python train.py --model="encoder-decoder audio transcriber" --dataset="read English sentences (LibriTTS-R)" --train_examples=15625 --gain_aug_db=10 --time_shift_ms=50 --n_mels=40 --hop_length=160 --input="log_mel" --spec_augment=false --win_length=512 --tokenizer="word" --vocab_size=8027 --encoder_arch="tc_resnet" --encoder_norm="groupnorm" --encoder_activation="silu" --encoder_weight_standardization=true --encoder_drop_path=0.2 --encoder_depths=[3, 3, 3] --encoder_kernel_size=11 --encoder_stem="single" --encoder_widths=[128, 192, 288] --fusion="prefix" --label_smoothing=0.05 --decoder_width=128 --decoder_layers=6 --decoder_norm="layernorm" --decoder_norm_position="res_post" --decoder_activation="gelu" --decoder_mlp_ratio=3 --decoder_head_dim=48 --decoder_fused_qkv=false --decoder_bias="all" --decoder_qk_norm=false --decoder_layer_scale_init=0.1 --decoder_parallel_block=false --decoder_inner_norm=false --decoder_positions="rope" --decoder_prefix_bidirectional=true --decoder_connector="linear" --decoder_tie_embeddings=false --init="trunc_normal_002" --residual_init="scaled_by_depth" --optimizer="soap" --beta2=0.95 --lr=0.0026 --beta1=0.9 --shampoo_beta=0.95 --eps=1e-08 --precondition_frequency=20 --max_precond_dim=1024 --one_sided=false --adamw_lr_other_params=0.0017 --l1_shrink=0.01 --ema_decay=0.995 --steps=13000 --batch_size=64 --epochs=53.2 --lr_schedule="linear" --final_lr_fraction=0.01 --warmup_steps=260 --weight_decay=0.03 --adamw_weight_decay_other_params=0
Rows from block 5 of the audio encoder, named by matrix and row number. Rows with one number belong to one channel. Each number is 128 + 32 x the weight over its row's rms, rounded and kept within 0 to 255. All counts start at 0. Numbers have three digits each. After the name is the row's rms in percent of the matrix's.
# convs0: first width-11 conv (encoder.blocks.5.convs.0.weight, 192x192x11, standardized in use), inputs 132-143, a 11 kernel for each
# convs1: second width-11 conv (encoder.blocks.5.convs.1.weight, 192x192x11, standardized in use, transposed), outputs 132-143, a 11 kernel for each
convs0.114 104:126008123132117165181124122129183072112130091162200096136129182144127131134128100126122141104087074136065129192162167190117124163100123140127116133136114130179135127174102124132172131094153129125123126061090084128153122183099141102074127082126124131151149155134146130118130117137080119152122121078141133122126141157212165090136090132132133157177120118106127087126123133125126137152124125101152131
convs1.114 111:242143132133142141094111133116145095123113111109123125065076203128140147088086117088126124154129052105131132136118167152116109124128134081131142103054085113205135123131131119126152159135116130135155150126161117148120145143129128128122169112130124132139192107178137130105131130129039134116127093148128057217047129152119125130108137112126134131121131131133131255109128159127131139172209105127090128
convs0.115 087:198125127204248134117035144158115128042040126070120128121128147129127128143084135136122132152120123127129121204133112092046127118153153169127096161227206139120128132168187141147144129070124151132126134131115132134127156162121132149094133126121126129103113082106149144132122135129127136086130125119130118124079126123097137155082127126095178132127103122125211176164155135119130150102127125141163089
convs1.115 077:104115129123113131073062120100139128130083115086099127125074053024140115128104132134128199140156122137122126128056132128135197128132155183107127192135167133153174129124125124128127111140159255206124146129130088125111151104166138088115151106147122140121138128135061085200122124123136144119175145129116115128125110132135118138145129136126069131130130152168125101074128130134138128121160126158088114
convs0.116 109:127126162188041133119132145133125043165130126132126083179255096075127141127096124130135129185131121120118118141146135093115048130132155116126132140183127223140119031255217115127127140186182128128115106119129108178089008137121076227134129127128120117160124100115145125102137148128103127096138255125127128134121179211106068079220194129140160073101070065105255163128134208115133148132128044126110127
convs1.116 107:202128135133148124183074120121145173112129141161129132075246128128128123128090120059114126158157134135155128070126112129148114104110146111158127117076127131134150143135095103118147104120120088131129081177122081089083090122099144167095130164134178094130086128157121155133068136136102128143131151052095132101133147127133107124120136109086161138128127161190151170140121134128125131106141152209138155
convs0.117 090:135149095073123236142102132056103097097166129114110121118094119131130121120138081095131128139162116137125126108185127072220128158136127135116148137125137223090132116107126120123027095097130128135160132098135120118066127128127139091127141136129191148126134143022126175127129123110143149126129176136128195072119130166112151129126217133120105118247124111078139145150125140128128124128080024081096111
convs1.117 089:128137119126112126132132160129138159141135177115143126164096137128135126126120088106081130157112120148186199131124118103130129125170141122134129184184162134166086072108122100089122104130163127110149141127152115113131117124129122118141189128128144152133122122126129129121131141129151110168108108127145138127079170124134121130147095123160128128004127116163120126135141116109083131100064140124129167
convs0.118 101:209133119155115091128213119150122078101189127072128133126133112088184097115127136129119139119151197132154066223150127059131124137127128131202121105151140116079130072139182128206210134128137132121183075068135124164170154123141120121108147111102125161076121133115128121144075118129113134082112071130104130104153114131133150096130136148091126131153127135123128131163178124099132102094137062129161150
convs1.118 105:128131139127110231097104168130105062112132084075128108114148140136082054181158117110242255124118137120097134123149127152131149128165147069104111094129117125128144117128130133155082129144142146167101121131115131128093088116128171252151123133114157122124128110107106147176159141156136129113117131178053131143152135135129178146154129092106162137129144128127134129126143157153120130147128138127184121
convs0.119 099:157126125150142155130128205132141122130136182179105118129124068190123152113131136129137128071133167088134145125126122217142186165126214131145170107127095112114128084133147122113144128116125150132142062146125124105123133129097130144136129118132112133128111127125131119117255075050118138085122156115135105108200120138140114079133135113255174121137128096154132163175139166177129127131120135128130134
convs1.119 105:118181086082046125189161078115109141123138123141128142202166122114117129101158150133099022127220115121129150162108181143125138098125130137160140126118089129103134129128120122108131158123127129124130136157133098088039145126167129127121130132186181155134121168170118180065138125122106080182062114152136178132182046120255011162165155122137130124122106104101153071168010130135137130114164127076115122
convs0.120 107:137197171130184150141128139134212135128112096135114131169218117168131154120119076129189131137128132127141079100113137098062126161117155127170089126098127061138116083123127044106135121096140185129189071127135125163192232138141102132131130120161128135127183063142131146089120061128130115129096137128136070150129143157080183112122097150135132121155150155108150068114119121137152052130146152109124090
convs1.120 101:120128129123121167103134129206183128150133139118123114121127110046112038144163142181131128183160147116155196086065105090129121088129094098154129130130090121133194181113130128096124137118058111040128134115108088068063063127089124177117136135125128109134120078108070198108137120044122183173142137127140098154124120255149131107130130118160132137128056117165119131147130137123138127130164068120129126
convs0.121 101:172140097119210147078113120129123134108098115122135049134143085130125090113128140135174129101161122132128125125111196129128111088082141138176124029156126128105106255136143068128132131128175120129186159130132094129121115108119126144106083103130148138142075115126157134128098133111129088126184166223178129110113215185127110077107129152151105104129127129128116139131125180080162118115129151135140122
convs1.121 106:139087128099161189134128133221128122141136213050105127129106124142132136117143123128133128144128093107104116104103128122134129119204121127107115137121135123127135131110105101230128044122155129107137155105119108135142153119127130125136136116180072067069127178164126087124119137131110176104238068135131133108121126130127134021126115119044233129051138114217163153141120107126075161146171125151159145
convs0.122 098:138121027136070082132106168130138121093122132135151126117127135119131116138116138230129134160163122128120135157173126089127121129127144136110163130159128078126098121126166135128039140052165129101128101099124127102128091118099133132129158128126120127099127115114166175154139106116106109129113126133133162126137112069125128000168181110000138137116121145126131174129165130129072137111127129137116185
convs1.122 093:126122169151116132212113198077114064134045099099124154139231126055127120109127109200129176152143108107131126122075137135156127128143166129118087135128127137130140154125145144131133126128105137115137136127144106110154123133160139214127128157126148124122127127080177177128116091231170103182209115133131114124139107207136148108122125105095123174141120128127128120104132129133117148128141118118166151
convs0.123 100:146133140209138151118129120139146141092113247129076129138067178132182173124164124126094132131130165042121163172113141068125107093088047115136147125149139068104106116168142143128103107139121140125116169094120105126126143126179183107121141120126145128164088138128048228110171139215154049075128072120134080208066131180154129124148131191201067125095146143108128130130193034169136127055054136125114121
convs1.123 099:128130133128110158109138122109158136122122145072125129141125113119128136126132129140124132094126136133125143114065100118128141131127052137185086155125133128130128173132122089109069121141093125126107113070046131114132171189186125165115172082133077104077118069138186124068149145142189096161142117169145090120162134147044156061098126127144129128086127128115224131196131134131129054127145118169101124
convs0.124 087:193130128133127124130127132049095089117119082123121146132117123149092120090138125149119127121125138226131136118136139145140129133118132147150062124130081128137130133020125153094117125128128119130118147127125114171103120169137122190128126118125046125122141127130130114180142101112079110131133128135105128181130127129099116171183143114152119109164106121128174087108123074128134128119124149097100103
convs1.124 088:069149134135128089131123130130137070160159164127126141135093131085129110128192119075116128128140129142126130130133127140124129118117092138075091186132102181182126117168128245140111132130116120123116118132120133139133116162174162140128216128101157128125127157144132168127138255114130123171163117135128128127127183132147159151128125112129134175197114126179127128190116131134105168124119108128122188
convs0.125 094:125187144180111120125150130136143127114179136164145140111224023126136128121074118114124133130078130159127091131114114129116113174155128110143138202132130127131177163090153178156130214199140091119125124117139122129128128165116148131118145159127126125125137144192129128168202139124117126135127127130108137199197170127176146213150087126192135128109126066164169094095119127163132188170131103149156169
convs1.125 092:122107106095136096118108228129128043123109126104255127144115131126111180132144127127124093160116253182122127134071127133197139133129123121153145120245127123136150162119143133082124065128118127123130193126123129148136138128133124124181113117116128122143122202077127255197189121151127136124098111137132091114101129122147095124071056156150112011187092167057110125073158146110093123062122125143126126
convs0.126 099:190130145135113129070076128127125111138126090073133129104170135113116107136125114094129132128116118136143112121141079129063131222129138138126138138123126095129132128143128109095111116139117133138173122128126129123121067108130255109056131084137138137135114047053189156133115117129117147123123116138111122101077164063118079125141183128089212120102126199126176124131125065122087121084096145121127080
convs1.126 099:128138082122094223071076111123125112127115163108132173083128164125131132131122138081119133134123140147142136135126127125154119079057128055133000111175129113131145162127188108099121123206143186131127195123131128198132128127127135127128244134128130126158133135138131140128109248015111142092116127105049113137036112224111082126013137129108133129133090117156136127124127135117114132126232147124129124
convs0.127 091:120127128082173193126134127126236142106133131130123127091104132128131000039132120129183204131127130135124114126143162143106166116121126255188183138119138120063080129150128130108129129130134144152158133087089128124114187125129151156128147121132137037127034151102077111157128126131131130119124155130116136036112154065125125146000126114134108120060130126132193128192128094098114165136136117047121126
convs1.127 085:092114128140135132127127118121127108091153152133173131121089054063137129081127130118142128138058042155127092127104128149128138131129173123105132127125121135143130138145167140131117151130102125126135134133128126091115154131138137113101141098174141255217186135118129181245108142113104134114129163149115154136137120162088130158126177098118110121129112131116127136132089116099135248172143135146095130
convs0.128 096:117119080128172123141109134148108123062118139128129061125124105128241212212174143156189142134126134133132104125122129115091133122107110117106150125133128121103126127199136124072145126127132105134122163122103126138135125114195125118163128101139134122085127120156100134206132144020140131127141116145140113120099116141116069074151197154115095125131123191129112154103105109127120135089136125125150128
convs1.128 095:125165125164125131132110036082015128079099135133133127143125133165130102126085124120143127129103130148125122175159172190050131176098151126115132160132100103076088122128126118121126128113164142108089060112106119124123129156171179125123110128126134128148031135128097122154134130204170123173129135142147127137136124125241130142110129063125133156125199097063138114146122065162128157126124139129118128
convs0.129 096:109116126205121138133132040132141119128121128005128139106137125133099148167138134160156176125131252126125108102158133119143130141133110234146178163135103165103138081134131121126139127115052149175156120151130101115121122142131109020145155129105117128126091130112099128096140123130153058132123119139130139131131028078110133127070114127136087124045131163033125118126127160142114128096119122120113164
convs1.129 098:184132204160124109129132118097185074192106112128139134118133134126121172136142127125169127110115064112126127125235120128132080129192154119149153119113120122110101121144143119135127154152157130096159141137127146146155170127136149128156163125128130126140148143129108147127150183101126096109143123153124123126116192168221099129085125126120128143111149128118113070130128133141134116035152128097255156
convs0.130 105:187123124148107128062127207106107129095093125201129136078132178135139124126118040131161129137080057116130127162129114098065140117123106127074129127128105127125143115134124123128128217147137112072031136107213119146093125115130155128120119137098128136160128129133122119120133097115142140127120214075132126096130171133174017132116156129143117212165154143127112144139117102181137129128104127151144126
convs1.130 102:142093097164131091128129117121125139131120087086157101154142114187127123133137158107122122118142164122126094124138207121113128176128090139146132139124124093129127137105124072154143129190122089126175115140097145087178144130072139117053093090145122141115156078138198159152082182107110123131142136108132113119191100185130072105126121094125146123142091110079157159145140133140138109091131117174122128
convs0.131 103:127120129121148139135130139118049145102134144100116136128125124164175158121118159193133126114128134175119125153126182107078109128158143082129124119109136123094133207133143159135146094147155129123133141134111139167139126223128108156136150100144145126116131100159094131139161038133129218130158128137130115076130087118112152128113090105128130118111121131121097107115133137191132131110148141122110130
convs1.131 106:230087133128181140124117119162127130126174129153036126097085170121112147126182127208128132118141083151126105103174139137169106130114127154133130149114124127106157156128122152127104070055124168107125132160181131127094071128132087140136190147194082149116104125121122117232119148146151144092146126126121089129119114142146188128088119129065087170146130148130164150126128133170128135141111128115037128
convs0.132 092:126132122119103110128132088169121123133157126205126104105135170128113121160129129123173160133136136129137125141128127098194130128106103121126107129127134106117042091126129109185141132108130142156125163196128119143106127123171138164129122127113175112137175214173129112125134177108203128135111127069136141119238128127128135097190147202166131189129113150127117136121129128110127123166126104151096125
convs1.132 080:225137214126127132174144104094132128138140128071129128094081091095085136125132159128159130152210207045112130124113158105106192152147133145135115110122135121167184128126128126072072123058123188141140155149134147125148117130129053105117066062129119114099140154108132130021149129118056159103174128123128112233132132217129083126135140168136181128128133102136160123080137180098105130145128167149255194
convs0.133 102:182152042138125131106118117153128123152125130245134121118142130020122123106123094126128128210126115136099117115106134127186131135121097095174148139129111109237122128158127117130164141127112204128085114223125127106166120162118183116152099129151128125115210135182150138190124127051090127135154127120068142126178135088128177154144086182128108187109066214124147093122106179166141125128093168090193128
convs1.133 090:054119157126121117147098127134094130098127097122135128118147126095097130113128109128110124140140128158036109126158113128145129158128152130125128116128122131128159134163145137140120124133129128128150118126132093157133133118144028147130130165084123125118120137162109057255128128247073141075133134130166098121078142128207090137029166101185101153138187057126169132125114111131107137137128130133162214
convs0.134 113:144125193149133140210141122101139117123174108161196116128122148032153141126128128124121123116082144125200161112110138126124124110125065127116126085135118134114163081125129136100123104094114107157084109114116131079112078124133079038082128126123080121102117089149172119165212079137127120131179125175125128128184065125107070140119140136113079137117139105050122134133139125240158122129116136096059096
convs1.134 117:136132124162153109129145112122040082137131162128116061120109123084129145109060194125136138055146129124128128113126119142185139141171145126126152130197131132125103130129080146144166117124120066131175233203193098070116132129137124130119157176142229149112116066255126126255093083104146041188114036120140101133141161106254066185107136141095136126105071091127145032200169153107134130104104143130161113
convs0.135 112:128128128122132137166130141126129128051129116172082092215118137145156165176125138129138119103128136166087116158146099100065148125127149132153104135140146160101116171090141139157255116124130134094129130108120123132129124106119111099131121131121121129093091146120104140137129127123089157118114186072146133123139124146123096129130138086125044152136175137124124119194119132131139123006129108145129107
convs1.135 111:125129148149110122108136135137127210130128142129138146230114096115126128134120128116128129139082136137124072131128133115129174164173185072005126134152110079127141156128134147088122128085087128115142122064029080152127125137125114165133152124129035120126133116182127136118157188085133133129061134137126124092137128140118102128091110130122123103128103139091128093162108149140099082130131123132149141
convs0.136 099:130163093248126127123120141093122099129124129143131127052162206160127123124121129134141144124116123094131129121118128192202088131089151084108132128172110124086128167151127125149132129100128126120137064127112133122100161097153139119126144117169124129115164114087123133126182118128141126105215116162090127162156075139169215098098129128159123098190174132235111139109156127137128163239144132125173117
convs1.136 101:120134110137125124152130150112134151136080197042119070127130129122143194111130128127094087143128128151000215180141136078134128127129118092129118142142170139118110078125130155143126103128133137105188096079092099120145117127127078137143106128136124128126141139124144154132052045080113102133128095156158138126161134010134141143166090126148143127135103150126130184111127122117128155134126130127121135
convs0.137 095:154128120109127118130118128135078184138126083057106131135080073196175128199124102132150161111122207081130124147164189172134114088035112110128133123103093184120153144129119132134103125153118128126124138106089091047108129128111103095124132129154127119044123114102103131173191128142134134128148099121173132163184143121129139163181118128151125126178145130150129134142073119133084130118188141098130133
convs1.137 103:136211247128098182097110125083131105132125143189060118091145062042130118145156130131100127130127124102131118112130128139052117081136119137128146101172136130130140164128139121139135131137107160180135150140130106161140162173208188127072113135124124118115108119157255102089101093127135114108119075075134155073126051118147127120145138121095092123130133153130127121166123112128123189118101140049147121
convs0.138 097:112157123129134134120119115120136135129084135099111124176084137194129127128128142126124130131122144125089154132109138128131128145087138067120128131085159098130112127084110132000110154131131119105128137119075110170167135133134128132085126073128065158135231114100123084080078123112151083093212114137147123110115112143155140129115150076136127093119146124099132098151116119113154129126131129176078123
convs1.138 089:125146139106128180121115192097115146146130000090130162117128123132129126095153127128126181122141142129096133125132110180126155143148107159125069144186220137128159125099127126129122129134131087121125128198127128131129047131104105139143075182124156114192132128136145104125043107146119138130127123183137123162126105124117185131143217110144118040134130201069147152131130147133132107138116120000126096
convs0.139 112:166121146020120121065132150119136126094134100128127152127125143086150136118159128152128182138127116125173115153223168175138127138134138138117202121137107074106059150139123115142134106131123132091146017135127106081160128212123087114133132158115185097150121162109078117173144144090092131132157079146145137118152126141204125171103143146072127128142140214138106144127159073128114132100161153129127000
convs1.139 110:131144138122116133125138035122096106107159123135218129051164149150166036132126121112134090132137142120086172125134207055151145171139066181129142087106196122146131118121128123128126044069123143157172117177135100127124206167095127128121132131141148141136117069161117063150087123151140131190145113102125159115213033172127131061120127126185071131065125154143151101101082134205117197165126127117137141
convs0.140 094:124125123115127130162119116169134177156094108115255198107143212133131136128127130122128152122162138119195124143124185204139135124143129115065198130108084145055173130104042134127138154127141180135128122199139130145132115112124127058177128154130128139112111128096136125085155119048187130141181126066094101142167128121144133142127127125154174124130131148073130139133121135118128194194133125122123100
convs1.140 098:183121160122122133116125086118136132149107075166104117163190147118141133125128109143169119138121136134109116129082142211137137150140114118178127127124143132130110146124126127116145124214106159212126123102131121126102121112117115169141099120113132127096125131088156143135135132136137142143131111138130207136141104081155069064255112139130128123169114128072113128186140125172120084123114166126159127
convs0.141 104:169178130125122128117117120118058132118180203132166154143098120160133145130119091128137127116136128195167115128126129065126124140128129127123125142125110148123044125081102133175128158126094129122142113130166124144134141130130201135116199129109130115089110051196117118255196130109129168127122131125146099137128092097161071132133160046130129073148091058241092113131142132127123178123162130123120127
convs1.141 101:097120140129130255151142106146125128074147173134113126172179152076245131143157112090121149074133129131115131130125124014100136151195122122128124168107129143125123130149143110166119125139130132124133168119143144177142129126130113130115133147155128139245154217106110068162140044220044137113119131170111129066164148075128127153123128116128119107107115137127137132129095143163102115112132117098127102
convs0.142 097:177156127111152131149129050087122114049198131120017171127156111132146148127096121129124196115127142121149154156137140123181127137137249122120127238158129114127131094129175168127155116226120152107129174092129091141131163160138155122127118130133176128125070145125152129132110127130123131204183108182110096138166080068099138180127185143084074127129110119142124128241098125071109128176255088125099133
convs1.142 103:177128108131103124124244112127137123118131136160163167237113127137139107091119080073129135119103096110128129128130131127111117146137130119128145121156150123131154165149121127153103194150153130090120136128166102106045131131095164078030133150052078190123085122118122107171163023129128136069131175129120126098129143122127143107092115115161109133128117088146150128130089102123132122136134127114083128
convs0.143 097:104124126121132129072126150108128128131131120106077170132117129138139152171128135129132189180206165116126055102130100164129139085154097161127102129128136128077094131121129135112174125132128113130127128134103127104134142102122079111137060194143144124123118135123123158132122135145167118132078114125125129134134128109124151185140211127114141148149118114116190125128151093159131155072158128124112117
convs1.143 100:118158127127128114121111143129128129072116115009127140160110068125126077127165159108133129068116128106129093226206196134133117105173127059127133111114135065153130126135089088123117084104131128118188114129130179150100162136137127133097136128142146123121123141112127117132177110135122163146108201128134134107118107174106099167164121118116079107125129183127021205123130128145130174173136129070116128
convs0.144 093:167134128127084123151190137142128127159039098110111125135158132131134099130129123105133128124123142118123131117128035060109083095060095105145127122123124066164089159226142087179135111143128076091122105129127119126105148127121169070134138125127119098122127136126085131125105085135123121077115155128128136119103115157082157102136115165139072080068135139102130138132143132128167117209098127136192176
convs1.144 096:121127132139116135128144127130050081109114157076045115089105121128020133125121138109116136132131084093049125112077063011122133126055156179082120055131127187105101068146128134117128052123110126133151140077168120133128107145135122145145127128125127094119144113162137157106151086133155128162118142130139072109130135145118115132144136119164124127102140178130124152133129121182130128096123130127119126
convs0.145 098:164132073129127128135110132138170160134145107162099131210156103084124121115072137135167119143110082098116175131130126182168120129135120127037113107144116163131131102131124139128128106126134132091102109096095072066055144089137125130110137134132125077109155145143130186080143104128140137158147135139119173121134139111102152109077136126121119149105097123165140133126129164134132130125134160130121123
convs1.145 110:155084093135116151142123118090075165137111127157135139170113094177127182127079120147180220144151069248172129109091125120141125114090132122129132137153120115110102215122111118107118132106188041130124130138105138135204154187149150122148127092124119230129125110128129072057128170123145002147146150117085129151146140160190114135157195063176143188123122139145126164128137047139112106138111153086063049
convs0.146 089:136115101133126172087086126150128101130118106100126126086115088161108151163125128125117128146120129111094128063079045134128126130103114169110171103127097069089126131187128119144075128129127129072111133051131131125110126113116186130121111127082131143085126128197177134131126126121129113098152151130175145123126102081143103113146117139131124149138124087122147122206152072141127130143119096131181132
convs1.146 096:054103122134121128115131102132129117157119171171144168185130106128082195121127126202131090135181152128129128129107128125113124131054042101067132127137136120134139129109132107126126124168156111123142191105122155146124126137145153174134133130157187138131146098123097047126136176133127140103099131127088104128149114193140128130006107154127132151145150109074112091130129124087141131110154134123109120
convs0.147 088:128131105118128089095128109128146059133128115161128114133067203255125116131120155115127138130141148128127132127125093167120136132129158037129076094049094107071130128157116123132116133128128130136152147094129101173125125037126235135165128085142121129162129135132147136158170101123118129164121140130130128062129139135096128129126133090108065134177144131173154133134187128206123152129128131150126130
convs1.147 087:128098125098102111120089129124136150068108127131123139144127130130121145138128066102125136120151124144102147127183167096123128169127127085136129124119118165126069123123134121122133237200172140153199125056066134118101075163125135113127144234128111121091130147150074149125119137130123119127132129255063108127120157129097127144129111122054154133132193130146165175107124126095110131027111132136149104
convs0.148 095:130124137133128131132147104115134101135162070126148129146119070134137130121141048097128129222119111026091102106165114104123084126184113139127110113071064153129131126131131085103150128160140146171171175177255132166139128083124129128203154137120129037111126123109120103090138109121114112132125121126139128074178136139110131143129121131117133125172204159089124119151215177144138124166139063123151135
convs1.148 096:119177137132142127130109123141133140153138146098125171125255212153149126136098127152149124122117116132115128149195129126145144130127188154106122121149126130133122148088123107132123117107177124093137092106124160113102115072060024105131075125129127133103120132131104123160137125125036189183131131143111218122124124088198164144124150128128142128108244121139133114175138204071130128162135116131155132
convs0.149 098:131139127130135096148109125104159176086125120057132120127185135177141154131134090101120131132091220115128050146129150149255127127220122142129130153146165128127184132097144125146151127132129085191198113122128124128108113123131129120144113056121144102083158114101120128140067115152118112123234127115181086128116128128213090130066095139123113141130123130109016101177129131121141143083129152123134125
convs1.149 097:128142095126121182142137133105147121125125121080144127103127134095130178121107129081099115128105130141125125085125121133117147137161121138180127135147167141122124142138055019092134161153087121061053128137127150149200175174161130136129130119148128142190122140133217107179129128113107129109127128081114128113173108160162129127136115101122157091155114125129078125117130133112124125127136070132123180
convs0.150 096:173132084161129126209130109165135130134092024104115127089043099152117145085106129154122087110081128125111021132129183130142121121173119140115063123130109133141000099115116144106115133131123097175112132133171122129124119128126112121177080137120106128127164126095094132141143196142073174126123163124116130121137160132099186053139129127147126112142141142157143198137090086149129118132130096112144157
convs1.150 094:103152032141115056153154118138146128114130132089111122134158138116128082145120140157130124128116141135216104097135112122116154110110126124128134103119117101131141115085129144084110139019108090156151068114066113133152147170165114134133173122125058141096043100198123119176127083130105178144130131009110029202126132037134136130128142113153146129122118132128130086117122128132112169064131129133130091
convs0.151 095:126153128100129104109061128155134132113113118140095064124098130130114115139126127159205098124132124112133121155166165098129133119091165128085139123142098155057133128099158122089111120139184174126104125123123125132122116194164130083129130101116120109136105162071126125133121129083090153057072132129113127119127106128126120171171090161149126123109125083153093119151179122110134124148166092069128129
convs1.151 095:121122121124124119131121142130186120131112109117087093127084128132129103089068136129184123084124131092090073080094079121135120115182125149177173131164134117091122121158121074123132123126118129154121118130024048132130162119154131147177122142111054123082119106111128131131136064142101164090115087108196124123098121126128132121128134123145147064075097127030102118127144128118000104139129124190170129
convs0.152 096:143163107075000131120143109090124127126125128141125093116047108126149181128158124133128182125215172130154121039058114073141129117107029114176126110125123138094138121127129125242125139128124117130128146076097114129103170133111130128075118131083128133130093063129123137082223129137151184122125160124124100158146067142130148136142109121141120116130164192135127108255121255170126221180072119141169157
convs1.152 086:166140132127185123244127123131101202120127127108140127171127141125137130156107163105117137132128176182147185119213023100126128059142130118128135127109077129125135115101095135069103143100116130160120068097127133139129111156126114128121133128117111129053096034118130139120092175149134137120111135112052115167131132048141115128109122078165143109198120156127055120101139118096100182140131131123125102
convs0.153 090:100122118218252131120128159128118118132117125113126127094107001059126115125126127144109132175137128131132128095140092112130162143088178127150094097125123138130134126128039128134128157128120145124134134118109118096128128126137126143099111108133128128053134096126127171130141145120110124099143158094121134136165145118128083129159147102127169128118174130033191131125129131119044138149197121127128130
convs1.153 093:112124130140154144121145106115101137125134133165127176076106170057224188128148130140153081115132122126092127179134126136192140095129142208152205129138126157124118140143149090137113135138178188054091116164142230132098127146132138113119150158139239124131144096121130186134128130101134133242125197160116131134106118141115120121208183128127044139094128084094131110128093097126139127127129107127147128
convs0.154 116:144117122155084108134133092149182119123121078098129132142127061129148123213156159191125126133144101129099133102129195125106125126125063102179106112133078115099125091152107128192116152131139129109128127131135069124128126118101123121129104106128108072136104157160128149111194133047111135128113185119108135130147137135128183117139132127127126023129167150132164161092174109136128136102125135176097146
convs1.154 119:103125126144130121159167150137115129090101158128093122187141063115131100128092122148129119122197107093150178188097176123114109125128167089135162151104134153119119063169114132116083095126116131107120127134123126126129132127119130118144125130140068131089133136151137122127133071128135118127078128121194104122107193134141136126026118169100114108140126170122114139128108140041168134128091126177129128
convs0.155 092:178068074126120128007031083084125142119058097128136074126064057131116130128130144145128199130128128086125140137078134084077091205131100134129122073142114120139197082127120133122128146127107142153148152170083126133127129131101095117095111190093104133200122124127134120000122173122129143118139123124128155237098109124132077128120078132119127108085141146117128122116127173121125130032125140078122135
convs1.155 091:147133121154188130101125142159127123127085134139131089138128153137126172123118101080110076071131141147117127116085126114098117162130137129160128187148120128181129127117118138124189155092149100169116127126140094120117125144179137130023121152125131074132061117124125133102142219155143122180085126128131131132129098153109214050163127106129134143134133136177132134151118125132128174128104171128104126
convs0.156 110:096171133124125126131126119105129131203126110163130116125101108121130126160140229137131185128142131118127145165156128128128078140128162119122115171077097063043140124092123109033129122136184121174149088124128122114070139148184118122145147175106115177095114130128130128147111089227120125115119110129096132080113136163132112159188121134142086192116098115180114088131149177167119137143127121138116143
convs1.156 115:130157129123128146151069120124128134139097138130165115130140110136159088129141131141107219188130219101126122143140081151134255110116154192146127122120110157101226123126129130155102151106116156124139101144114110081130148126131138148132128121123132087096129119175128159128130244097080134109116058150128133108123118125135105108183135125094131133118141125057155157123137118123143070132113134119117102
convs0.157 108:133149062154184125196135150124079134080115131080066119128123186141148119136128119102128124066129111122087128128124245101150105069126240128127140129128133126144122161127110135128150133134108125129132131043137139119125131130178121127128124125108123091127133127157110128143120114049175114187109130114132098099124119095152128118133127124163138003134171130016145042135135126161142132125160160130146183
convs1.157 096:160252104131211128217071139125127159151122129103113140146152128051126092126151123127125162137122128129125128132226127125135092128084137155128118154066128112160111127156141133128128119178140155177117130125066134128130125110130171144127129140131089128130140130129130128128127070255106155138255133177142129054113139143146122068086122057152072170130128120120129178142128192129122120122120141231169147
convs0.158 106:061125069223122152125118140135167099104157105103215145131123243082135128150128126119129128128111149129119130137121128135129113148125100070129099136105135142135182144119177148078127126140176255164152124119132228127241127084147082133126214176126126121167131095135250093144126255102143137092129145127140118146121159142119127125068131141132131127160088027129099122126129130135134136074098140131165131
convs1.158 103:142170178086103138212120126124093080124135117168120196196133156131113166131107117150163198135125134098128100113126129128154130198105146131078157132132140123128111123166161164109125126128159108178083143255155124128020087096121124126097127147079179147126058099036154151126127140228080171128138122128148146202116127178093131133126129128117128114179131117126086127190119117129181255128148105158118138
convs0.159 094:112064177131128155153122149122108082050104145123135114117079117185129155125176076136127134132123166196095089073104126113132127139108117117107141194128133159124146101140178147159121165167042094127149160155128129083127102124186117083117089083128150134127140120135133210129104127089127129120103111125133128130135137132128110107129130115153103200123123109058133134145123147096128129061080144137137140
convs1.159 088:133120153136210151114128145095131128103111158130137157129125108120118127109142124110064074143148067168127142130116130108064126134110127113122127116130107128109008137049131126122146139194136100123142127093000063126133110135123090122145126127067105052096034130057128126137206205134127120160093124114132121131120147116128158102117129126136118129132129180151221128151161172121126185113110162106177128
convs0.160 097:151120139133191101087136140082123135111208127077023129151088096130119139129129132131129160126084108158131129129094154117116140105132141122132123125079158091165122016135114124142171142123114128059129128061145151128129102134128153121149134135128059081128128128121079074131135117104171140135067120127121084141124055128209129126139130106131097138129129120145151135090119163133078115101106153136133129
convs1.160 097:176088114088082118134113155168148129104144143135117106139066143130049106127124124135147156129120119144165136118055108255116130130137102127131155150119074084083124047110110133128129124138226154122154094072156127194138130090057133127068120118080141135156101183116129121118076135151144125156127125127125115136126110093156138153114138147105127162139108129126138125117117128126128129125117148146134158
convs0.161 098:126128114099121172127089151137128127125132134124085123133130076123097100128138152168124122125129078129081196128162128127064099097133139000126128169127124139127155113106130122124118105139141103126127018130010132187130149144131130137120116199130117127141128118128104213127137125040145094057136093135113141114122205122138127131240127130189118115124037232059121136111130151130143077124127127149132129
convs1.161 102:133113125131177132128134193099145128128129128092125105118139128126132101133118093130131127101125130129150119126126154180164133151131128113147067131122023131131127146083131128120119125079112199091085130132129091139135063120153127131134109100173125130158125120116127176112124127128132132130130138130130121149143051109129157119149095148140119116137135136076127137128133151132131121132067105136095118
convs0.162 100:169137143093121168105125136129128141115095185133056113160130150220131120127146117156175122126117129127166165142129165175117194125130194123114169129147090134121074113114128124128120112104131141129132152126119136128118073128118132153125107130117097114119134170171100123131104156147093094173131167118137105132121096104139109102126000119079135126110131140026099124151131167153131064156122086133209127
convs1.162 098:129126117127195120132123122134139181085117129113099029133115170113179198137124119134121152157159165134128135127125128124146130043122127132161130127145073129181150080136122117141133123112126128128128113124102124134086129110159135116130125126130066129147185178047147069102119137061130165131199155180129083130155138152158136141130128128122124081116142181123124132126131138144153134107125088149139052